From a checkpoint of a small self-supervised image encoder.
Model: 1.84M parameters, 32-pixel images, arch gmlp, norm rmsnorm, layers 6, width 160.
Training: muon at rate 0.024, batches of 256.
Data: trained on capsule endoscopy frames (Kvasir-Capsule), 42238 training examples.
Rows from block 2, named by matrix and row number. Rows with one number belong to one neuron. Each number is 128 + 32 x the weight over its row's rms, rounded and kept within 0 to 255. All counts start at 0. Numbers have three digits each. After the name is the row's rms in percent of the matrix's.
# u: gMLP up (value half) (model.blocks.2.mixer.u.weight, 320x160), inputs 0-79
# v: gMLP up (gate half) (model.blocks.2.mixer.v.weight, 320x160), inputs 0-79
# out: gMLP down (model.blocks.2.mixer.out.weight, 160x320, transposed), outputs 0-79
u.6 128:123165179125146151130130138116129139126166135052097146124128091142129117125147197125126136160127123085128134135175138138134120179113120112093186115120128120130136123076125130036098197139140059114130152135151120046165114134116079150101132149
v.6 142:053131126122133128140090064110175124131108209128094087131097186120086175152110199093133094131164119130149171131109131157128148128180149138134124133163111120126131156128114130174166113052121142040104220148143074180120137050151116126128129150
out.6 126:188130119076117129097127120139123128153113134140130122159133136039128133127209125111128055056125200099128099153128133142107113128163126145127125082122134233128127123234104129127129098121094125127132155043110115128139154128153208110167121128
u.8 144:141139100138134118142136127150125142121088125101115191193117136080129133101135127147115128030124128107121129130025115116118132127166106139104129128179181057128166168130132136121146119169126115128148141126255142163133129099136058131137129090
v.8 151:139128124130126133118140138117144100132121117076126115126124126177148113125068120084071127114121114146136139139157133133133115143128153128132129124149169146031096133174124079129075129112127144136125104159142128133123126103097127072129132124
out.8 146:062126127137121127128134050235140161134128128117084118133198120134060127129109147128207070163219164131128130092128137184127125096086178128023125130151128091177136176176139175135133151120122127130079128133208185153138135136119145128127127066
u.11 144:103192130133092114129153176132117128120045144056126112128145125158153183106092075134135038116111128124148105203140139125048174125231129128126163127124136138101036127135162126129115080091140118128164129118073070156128133172106127148161145131
v.11 151:129164123130146159156098138119113127128218085098200128126132099119091128087128134127129162152170117086091091129129148132098130126195157099126131132162083112145196089156150112108044095133129167159132125175138116132135065152138118123103126136
out.11 116:128069148136118172125148135129144146118102165125156093116127145132128105157112000105104128128086125165100156133141121124177149163152128128128126093128128121111150081126139138133188169132125128126132125127127188124135170121151129115055132069
u.15 135:111098094072078129128134135153122128131174111149121144129128154137046144108101139121103207119095166132171129146165131155111122192128127207128128086146126187096165128097094129111137158171191130158129125128134122178126130103058109128118228127
v.15 119:085129097141172126000072132088125147112123133130147125038142132146130120082117106122128124193109145149096189104119107111142132128126101161124107114149128132195146173131118161141122057090126081126178085160134093170155171161142124141128131141
out.15 134:097114122068132117154126129056130096124223126118179131091126123179106127147165117127135138131105174111136122067093160093137103136127126132129154121128120133122107190185144101125112119107176111129128129101127117084103075060139127128147129130
u.71 130:132122122138092143131184126042102128123100085216169079132142128132070056176105178055131127132121109140185122149138138128126096095132108086130127153079091135144197069081124140108102076140155143103115096118058130129088123114167106132128098092
v.71 133:139108187129242146128118119140134192047101134157138169127070157128072123126106132140214131130190134101149128179117128155127128193131117122109143097151115142137172090201159160131128167127107133127123125123192147124154109144160157124129132132
out.71 145:127134111127030127128129070108081124081160128102116085128123122128125131128147111119123110129133136125031119128128170106163126020013136126062100132220126123098127133144116114131129076146124124128088122091132150135147133127164195144126148129
u.74 115:064139218149142076123120108163164148110125148173054151165115098123090160048168131104116128125116140088129093114107124124144151156098135164131225135135130131140190125180085186146126109097081128101126095142099131148127191058173138123083135127
v.74 128:177091081160252151135149152062140144175156055126128151160109128129161153172090173131093121128120141139138127125098128145163089097143057081096104156096128120168128134080127129081129126130111124111103130130141125109132085121175146127181113149
out.74 122:097159151131117113119091107140137128148160132196061139128119159102128106115183121103025187125126128126157138094134145128079237129089224177152134130126123146096136125185121142158129136073127136121125058125115141188135160064130127122108134136
u.76 141:190087130139129128089129130117150162104115132107255100131155141171125109117128189117143129131132072129129133145096128157130171140092125127128137139128140119149149157074142115120103120123141131127207133127117065116152149127004094083111116193
v.76 152:060158166124082165118113059172093144154136190128103122059131110133115162125121146120139110096147112129140139106131111121175137097165107135166137160168119086076062127102126143149124128080178123131118145160135112057095121114085116115070113124
out.76 150:149215162209128144134134125150169110178127145102124114129128116141117126104131135171118133127122103167166064138144255086128129152128176135139122130129125154138255109216100128099130093131129123120033129132128137129105128138096139133137156069
u.77 117:178225127126202156150089158128134129132142159163129098129154128131097141092105127134120089188128119079200135104117127119132123105033054045116124131089133163116130132119123122146064131146130048145112116123176094130126123127231145111125125177
v.77 126:129127148137131141130127107131153168143146137182117151158138150140067128119176124092058108171115177132134152135130111115159120127094106128126061167085135108135068134126046143124043217120215138137144154128125143114097140143139099075151133127
out.77 147:090096147146100134102139029154141132116131120154172132070115129127223069132070134128129116124137128082127131127128093091120039132169098131120136126191103128150146126128146149109130132086104142061124205136117127124135069128135133129055122118
u.80 147:123113130130120167145128125114135131128132107126127130124142203153137115128135103135129125117138127129124127131162216127137142129146102145127123091107120127128128138152128113149129134061124137171122142117111093129153132135138184130130074138
v.80 158:117197138165121112135107156162133096149186203128100137144127157148087129113073138123163125163066119153150131121153150139116131104158129128113146114089130053056161145131128110166151145134101146128011211027182124125128144135105078228124127104
out.80 129:129128045149106160126093129098122180058042021130125123091128021116139127137110116123078149189125157091125122191126112110122186127126132119175128191130090140131138125124105150118127184126156122128178217120109182126123130130137097113105129132
u.82 140:060130129155148139125127114128138131128169135133124153065127077167134104123083143128128139159133107089158181111129129155127168128128118158146124149074129126100148207131121127102122013133133196047104138130108133107129045147111152119012142139
v.82 138:129073134072122153128129181119130102099128109128147161130082154156124084192128133128127111121164129181124126109120107103093108123170176130123114111139126127136028111109119070118128065030071132195116142094118095080105120107119130131110128167
out.82 132:147191029121140128132128129086103186150128161082148129125137134073132132120066028105155145132105128121143087127200129148123126127147114153116108027124088104127127121129134125115147114106189062128127185089162123104123008129159189114138115145
u.83 111:168097174144084060103134079128166113144126167170151157210149120158093100114108129142155172162116098124128129121124110134140066123135141087215131168103206128169111181131128207151093118151121103149143141115117140086118178102127125100111119128
v.83 117:093128126138177141123091206134128082091181108121124219135100079158154098136117081125107166152164129128152113153163128153097120198134108087058128158106155231128153111136094149125086140129131097127127074071195124118128136120090151071141164144
out.83 141:149156127105095130086139042093109171155058089122119032122177128140127127104091129130078096103131127206160129117094122133073146128134133131128107165080137117129117139128132072120132132129146128148131132050128139137239129131179163096120128129
u.84 120:069152159136100187157125134015111073108112126169129103110124132138174105147087104162154122175160111133141148152116132120148186136126125107134126106132117126139126021101172160123061191158141128127123127128128172132131118114180127115126132125
v.84 118:070057171072092211127125196067173112095134138114110127124164108106124047187171113128161175154162136128130097170133103119125129159097053102162134078209124137156177116095118121112057123150126126144126104131096131178153117109129123117127123111
out.84 148:140137056128141132128178121143131154127123115084132170133128129145136080255110093099051127113134171116121131127151139135176091106125103146124127126131132127093129158128061159118128130153123075198128190139119128096141124126159112169128150137
u.85 150:082080127087127114134154133128141106038077120128090097153131138128044098111093175118104117138130127043126126005108138172115127122104116173161176145156130143125094124098126116126161126110136145163126104151104129181109181088115132104039122089
v.85 151:188128132199201064133125068145123135128192133115120134143128150145159112199143082137098131152127130123119187128128140220128161139133127120127128131110144105124162073158128126099147163164102167125106135090128135107128127139131160161128132129
out.85 180:208130126125012157184105124084100126092109116118102180128220129131125127130125117128109128104159135128125129120155172132102096127129129043126135140171065129128112129121176126127171128122141152131157100139134132172174129133128120073134167138
u.86 120:117098130166091142139110219098064099116106093125126126117129129124172186117128107098126127096130181127125109131127126155132129099130128110123118108108064141145139120141142100120134129145081178106191110130114117132128142137166128038127134159
v.86 146:110104192174080143158130125181185127181095130104086096187057129050154169112136103144088133105138081126126128133128171132174126125050124135128134094128128180075081097149102110139127164135096074137128144118124106038094097126105128147157158156
out.86 117:131156099104066125203102084124124101132128136002124129158127136184126161128125129113156127131095120125101154096216118135070183129133126170130143117140125151132084120176147156113094124184153107124114120042128129198128120129162110078132127118
u.88 131:129199111069126112132181157055129082179188125138121099137148130107138131173129132146141128133121134126126140094121098124128135105062137118133132148080123120147208124147123064164132092131172190121096137108147138062160128208206128134092170058
v.88 131:139062114120102084120128166098082126100154120127128162056142142127158105101118035143128245143135130127133114129127124104138077199112066148124141127109115155105110128134052110156112165123129138123130118182127135091066126126100112125092175092
out.88 137:127124112130153120130064178123128132128140122129145120024129128123135113127119148156128082122181123218049121134192137136133142084122130163143128125074141142128109075128113062127143137181129132138175132123045128082076173154118128125090132174
u.92 105:140120083152149198113125156101137143184118127200106080121160177178121098128158106152125117158123126115128102122128184131107129145074132093108125185111188125117212073158106129133128153115127134147098089127132130141108192122152120129140089152
v.92 122:148127079155103159138131169038151141136183130147152102131073115127097128135148124130124105134143160129129105101150187150145137132059121120099143142128173125129173106103104180116095103123133183111129129081080128151120128127128125129161098132
out.92 133:088109128106129128128139228127129179115124105109188137096130175136129122116098116110047177127132111123128124124169123115128128140133128114141112130128059123043128151128128130146124153211126107127192197132101145123133034127060129168119137154
u.96 127:120127103128202171115140143159112159180128123139128147132129131056117131160122203116134143110158103108127123147130123158126112134119110122105129106134156153138086214074098196044130111128120092066125106127146144146087132134125103187129140148
v.96 133:096127148146075124130118037112130173132157088129132135131053130093104127091127120142103104161123106121078073120147133128124121164133149135193140112162128127128096116136135100140126012126105181130120126149192129146241128108169122052099119128
out.96 130:163142138081173166133134127122127128160133097068138111177131106127130140199128129169130132162128089141125136112090139096050134127083127119129131128135124132140059146128131125149214142098137126106131098101144094115131127115129127163128085154
u.97 133:162151152106125078142128135128118127073074134105132124127139166134131114138099114122120131133154120071081162121171097114141157079119127137132121127148171089151217102128122129134158087129103116136138107127126074094000202056121128120131093129
v.97 123:151127192126221127142187152123178119114151131085128128064152128119118134119073139106074197128102141122137186150129115163151105193137139079183129072146194089148106099142129102138121041059131081239134153128167131165116181106132154120148125132
out.97 135:132064128135208127215110123081175136114107135135136115100116069125124130125167134127116137151151146155122132128097144110171122123160132131130167143136053155156127126129117181163096126127128179199132160123050189186132141148154126055128107123
u.101 132:128136130100083131081103106126150128177154160129148109063102067105155133075127156120119129156104089093130148100141130079128057114123130114162128094110061155096112095118044150158113130077156075087132153147090119111094077130127143122129121147
v.101 142:156137113092167124114158116089129154128098126128089126133129105124147108128130168127063133153058134105140126126135084093093127126140129155130129197134105130116090151128132105134084162058114120136127110125097076123150126095140240125140124158
out.101 162:129129127138176130144126064131096198133114157132143126136111141122128160129124128173179134117123143094129118168118125115241127121133127112164094130122214201143094180136122054134111133092106136084201120105044106141127035101126126110145110181
u.102 135:172120146034139059121157158116108130121127128089128125122082117160113110103131138014129134153066134139133148163145081129097147057129221121133117145129125090128132097095130130102122144125133086113116131170127123132133129142120084124133082127
v.102 131:044109119124171139162111126121153126122140147165127098130140134085103121135140073224161130144168158123154123213105129130128177170135126116122131139129203130087142129169146160120124119096127169125133051122132130255135143113125111138139153116
out.102 141:159136084166125133106171166127133115191191128127141073134145126129160117092141128106111197132121131159116190048163000128112123158105137156064125123124116130133144086128134125116134128155131128126106122061099150095126141128119181129134088129
u.103 132:091139138138094072128136097114101165110131117235142174108073129091113097153102072229100147128182013127118088156130152138144105128155135126103078129158082160124149123108025168110126128150115145127122121130124110169126060118074109152129052110
v.103 127:130128142128144168133129175139170201167106126149094113145131132122227093211138126135125129159160212064171050246118113112088110178138117128128126197085129158095128123127104105100187122134165068146082170136146130131076133138139159126102125140
out.103 133:156129175127127074159045068128124142144018090099083084087145127148125162097186104110075131119125140184154129196131147089053099126127128163116133110127191213126135196075123130119130102106126150188131128131089041068095121111190085120128137127
u.105 126:069129108140160179130091110094153135119107088134134148119245138122128053144122144146140141143150126128124037122110202119145149072130108109202071165099128106136136160128131171160131143177138100128102137156077048164135095159128119121151144117
v.105 125:132047134194130106122151075109130152128117122127201118172080114131185121129045153172137149163126188101134133123154180108136139138179214125112138126129100089151149114231167126140102149131093127137118160139124123124121130109128130146124132151
out.105 129:102120145127128118134133129109117118120140189124115109130141109072124081130136128120152138132094195128126150126126090144120128131049074137150168122045141151118185116128126138136126127126119088122116132169134132131154127120128117000128123152
u.110 127:154115084132117193161129128091095165099122057127100123142137115131159072093118121128139128137113096102140191125126117175125143126125103110122128142111141155105170129117180127060082148122127125123090123125028131127132122112125125122129126150
v.110 127:137129063075130109159102126128133077127133131125148122114210079148126074114124059128126162090139162152078136081128083127116046187110103181131128107136109113127127159107135056125084134128130141110117125115128077140134130128149056114129129143
out.110 132:139120100143219111147128128125157157095130134175151152149125125092185074131134098134127160135122125131122189116129162127122128133181150127108128086129041029125126146173100130128136140130134109125138034196119128127128138155128164118255126129
u.111 155:151141075088114041089136064115103144147096127103154062133113150129189147138109098151142115061081125142138126075111137127133202110130165126053080127137139109129099128168140131135127020089116162116113098168088184124134037101163086133126181128
v.111 143:123132104149131178138150128151162143141098088160186138129126068132164136130117126137130056110129195090137139101084139083126030129125109109195139168060098139096124126160170124158129178135128128196154128141136126122137201229100144120130131176
out.111 159:145128078128179211124127194116153138106088109129146119125129130127130140140216126127130128137129127128012094128141115164129129114116187127145101116044049130143227111154155070121127133140191127077128161051125167155197101140176151125143135124
u.114 139:165131129147184097129133125148137093142100117148118093168122128136179105145145120141134125093131128157136160140127118137145091192137128104173106186141171090127107095128125123105056119185131109128122131126153166123086115102129052142139135088
v.114 128:125102075136203128130124135098114122088125161163176125123144055120126123131153128115119099200129079063121133143122132034159073108100109131062071178122122145132121123122118171115124131135193148128153075137122118092118123178128223103137073146
out.114 154:119130138101134222131098130148128128081178161079212130124147107164131128032054143129122134113129187169124148131139140115134120136126102128166166132128255135128075128161128067134131160124130127101126142129140157096085200105151130119131210130
u.115 136:058124153167134131110097156101143124128095092064136141128115125122155126127129120140087137109123110088147128198132162089116144151091130107094158150117125157128118127087146145128130102089129109128090062128166205142117095104192136077099104127
v.115 140:215136185164082164131126123138116171136099207136121161109119137130137109101100165116126147126116124122061019090177136126112077112132071112157124188153122124066132099094123127126185187132126111076161192082126042110129132178131060103113083131
out.115 142:138127128076132089119133143117137129129048127121128102182123149194122108090179051074108120129107120158150163129128128093097192133126125125121121130124127128128125123136127147119170172119127121130124146158129082110183107143100117132196136130
u.118 107:117107173127172103133164111132148184157095169126089136126059130181146155150134135160122174129163133113126143163153213126139151095116168125061079093090128174134162150159046161122121130128142126097088132069129208124108122126097123094094128127
v.118 113:146141144167197039125153129149094198124133128144160119113023127148143155175115095168148130129125144149127129177127172123083140177169133134080165128155129176114145100150091191128129168132132106131111130136083177123127125125184150154121131104
out.118 126:212127135131132128134073135131109130084128128110154130129127138134101066121128136187135100128129105092151124120090132130157107133096128121154127133128210081124136173117136112124122042125129113129152121130121128198126121130119117062124115128
u.120 133:141077076169139142132112105091165172074115081113146124142119093125128138104129165121103150128128111125130153080133107128113071099128127066047135143177175020138169077108186118204127144107145130139115128187174083149106182064127122157203128152
v.120 125:128137167142128129117113132150109127094138188120051140056137124102131094144188150142128132119118136134134104128127166113144104170127077015158168131117083205119178135187209128172128094156117126104158128122128131129135255181148147100112110125
out.120 132:163169160110129107159126128147113132130186151148184126129120092089130113131075124174123102121105177170071201128138122130192133110117125085103101168122134128120131123119112085055122156134127159099154160173122126155063070084167049110127204131
u.122 123:049130115137139106181120150130134147092099157125139165148145124119101092143190113045130048131106060129156131093112093128128141107155102093136107108195090189106052124137158161097122184141149138078129128153109137127113122077175131113155110072
v.122 131:084124141135128091134075188108139081132213137124100141159126115161091114131136073107135183075156136122123100102147156138104186124128084100129119106135104164106139085120129135122158110093156124159131047103130128160127135106135121109158093129
out.122 154:192129212124129161127102083100124122128128106149126129121128108173140145115039150123139111126132106125216128141118129082128126125180127135135200128095125091129129155133101128118083125128175122164111049127113127149221119124128122094132120194
u.123 163:122173158148100119077124163112149101092075136130151128118144127046124107171148128095132139169129128098083098153128205143151183146059127201080255120113059179110130127166121138098165130135049088130164110090044129076147134140096145097139133132
v.123 158:092131120092134129112136123141108200122234124133163113126105134142124107148061094159131061075143149089137188167094127151129153103171123199138154147119122123119157166123120126121198065125183170127215101131117128117061124129205128145132143097
out.123 119:165121207071122108128127171130149104128125237127130128210083128143160119153127133169131126082068127135125104127086142191124138135066129125161130127125132070129199127104131195120111192125108128125103140146100106164136128090133077128163133092
u.124 123:094203128147173094098125128082118089170125124128130190070151125120116175135106136125135131072128145128129099133109224175061095121109152134134085151132096148128160134130083116203217128135127120132144137095092121074131132118170237041134076157
v.124 136:144097168146176128149079127088202130148145167128127112147123132129129124109124218156109130187109128195115080078132130175130109126168120144183123150117087106128124123114127157121073040154129106058158236124111075128081139149134164149123128118
out.124 114:109070102148128127102157128128152126133123128125129131139103127133130134149128079132127172131132129200110135126130128125109193129127119110126185100125148100131144104178127162123128078129154148128081130118110168145086133123149114133064151132
u.128 120:135129094133172134127184174134140129146121151139127186123129158141147128183129171069068126137167163043195128139109191218124121149129113125079129091145176152128140091128106089128135103237151124163134102135178088082128153127118127147103089140
v.128 121:127141125097112137106083126128115138124135094070177000162130154197148123162125127126082125076132132161022141123082096058131155130127134125144181102174132136096103125125159128139116031105132156127161094156098128120146127125103143094068118114
out.128 129:109127155130206169132183133131187118110160111128100144128133092084138129085116126173128157131133031130007160152170119127164108128115124138171076123130132146119126104238138104130136137128073119110157116125123127124113129209128156166124138129
u.130 128:095059135107123127107153171169138131135127161119136113089152115083140142121139113128113159171130115129070173117123110087128130070151190152148128103137110115138090100128038146136135127173179104098120132100175076127168156115186148133129157130
v.130 122:096128131175109146123102188094184127043125128129139191128180181094150086141128126139131176135119108108150124129048120128167150133070135141140145143087231116145255114132078128173143131109113107127146139156126124112218161131132130157128124123
out.130 134:124124130125147179128127148075128106157110131137130112105036139192133128042134128164100127143128129136128121128083129131209128131119103128050058143088097255143110128103173101104130178130169121132137141158192128101128115129124115150106046127
u.135 150:134071056123129147121035142127140157084124149121123181041139117124102060132144141119143085145124138174138152111179212126133119136128106151123124128122111140120120111132088167138101130129187168193173130119126117147128096115122096134121115132
v.135 145:205146164118185145171087080127110111129160142148122130179121172126037101069167137160118118119150090177133131139031062098127133129111126135155112131166085075108062130109135123123115082188157093126133190009129131096128129144134141145118120141
out.135 123:139125110165129111111184128132123122079105107131112161117126121133118207130133105120139128161122196113122056132127120119129140132132086119106122126123129153101129131161121164129129233074051171128129052158132107090112167136126125102075099128
u.303 130:139128172083127129128124143129059126201129138114105127158078037106130072073120138136111102128128131150029128142113120107085130139133128144128127127123131179127132164124108144119128129126133179067125164131119114143193123126249143118145193108
v.303 118:126110093146121195085120103132135142031112131129126127133153147118103127109101207046124107116120080131121225128151170088137104160091204146105191129116136133121115142099106081206119040173128128084125132128135131120135106123112148126109137130
out.303 147:094129139182136127133151135128117138128142126160128165128126150130137128165164129129098121170128119115129083127155134206128128114129128067120119104125112193135255069132126129121129121137084139125095000129191146114148084101098111137094143133
u.308 151:043144092158128129109146122160106187131128128109153131129129128131117132129083102120126136122117088101142120156122132134103165119200175039151180113106164158130120089117128128121211106121154127089118120123134163119101128187161139177127026129
v.308 136:148088106126140158133127123110174128126102122118131098190114076073098119119094126163126129117224141097128055139137044197128126128136091146165179132090083141143128129093138126126177114131126128163188176122069089049144127193131174127118131160
out.308 148:139142226142237186124171062101127107131127132128103143064059136159088137128072129134160123144128118112133127122118015123130128138037141127154140133130161161040128133125125130162126145122093100128177126128111079197128149127131145110063127083
u.310 128:128126091154130119081128124134174110071092160143125150030128106125128141130108125077168154130104159096125162102159171134124159094145126163132127095126105091074128150129118148190110130137109127131128128128125139134097091141147121141123040108
v.310 113:108119125159078202097074111112091110115061090127128138094083132114150094139127125040148151130116143164130088170117077065118158131118165082113132101143054150124156130251086130125142106102115162111162128095113086147106129167088169135124126133
out.310 125:124118102135129149133130126124099234206134129132126123172020101128114137122134116142134140145141129109075130128026128074139129159137128099135007087125127129102129133167102115179155167090167146128137123147146123207143127131138127124191170128
u.313 125:133106126172136126123141158178103129122092173088087131128124132143123110162252129116099130128129132056101113194107130114172098131149127154145102158172125127176255140164134091084091157112124128139171111134154164128121077154127134152130122189
v.313 148:189131138178129094112121151120131185129174156144060171133130124085123149110143144116129109131128129141128123055144154136113098176133101070189119100155099155156141135115095148124093166170106101163125149108187134122127127112153132124099130150
out.313 135:104136129159128090121129078130146128187163176127134120127109166130225124121098125124130122055139113130184135122124133153131128109063063128108129132117127126092128096139025183149190133152144104159140127081124171110089245136136129166130128129
u.315 112:145105156130130113143167173162177145068109175097066136129146084143185172132178129077089129137124084075128103117126145126129141129120130162126129071111118178096133059129115129115128126088114139079142050110137104124121146124141181123095073127
v.315 133:076120128113051176122104128121093135128087137186128126133089132118168103109148157128138128105146130125140118190127199120107113119171080129127100114092075135134118018157087129166112079129156186108092142110140126130076143044125127061128087120
out.315 120:143128123123147132128126121141105068074129211152129073143046124092128128084139150159128155155127148150159154163128177021130127191117046126121133039141112180159124124127143146139115129128135112128128143120118142132182134114127140126118129125
u.316 138:158227157134124098181126042161144075102060128132145123084128151138121204133171128077120140149142097133141093142128114070132156152128076113135152128133134133088124124105133128128108154100146130128145106127128150161111145137163078136062128122
v.316 125:142117131131128158198145117105090184098140094122113124132159158121121090207118136128123048128126128110143128110130043161085114109102131077061101128188150111124057128128127130127124049127105121129190147131133107133126135145128172151126129155
out.316 121:072114121139126097161128152132191204124137228130133122168127098071126128128128145148116128117121130091170136125105128129128097109143156124128127121071130140117127136141128132124128127112118149178142122080102134134128165134128118105188087149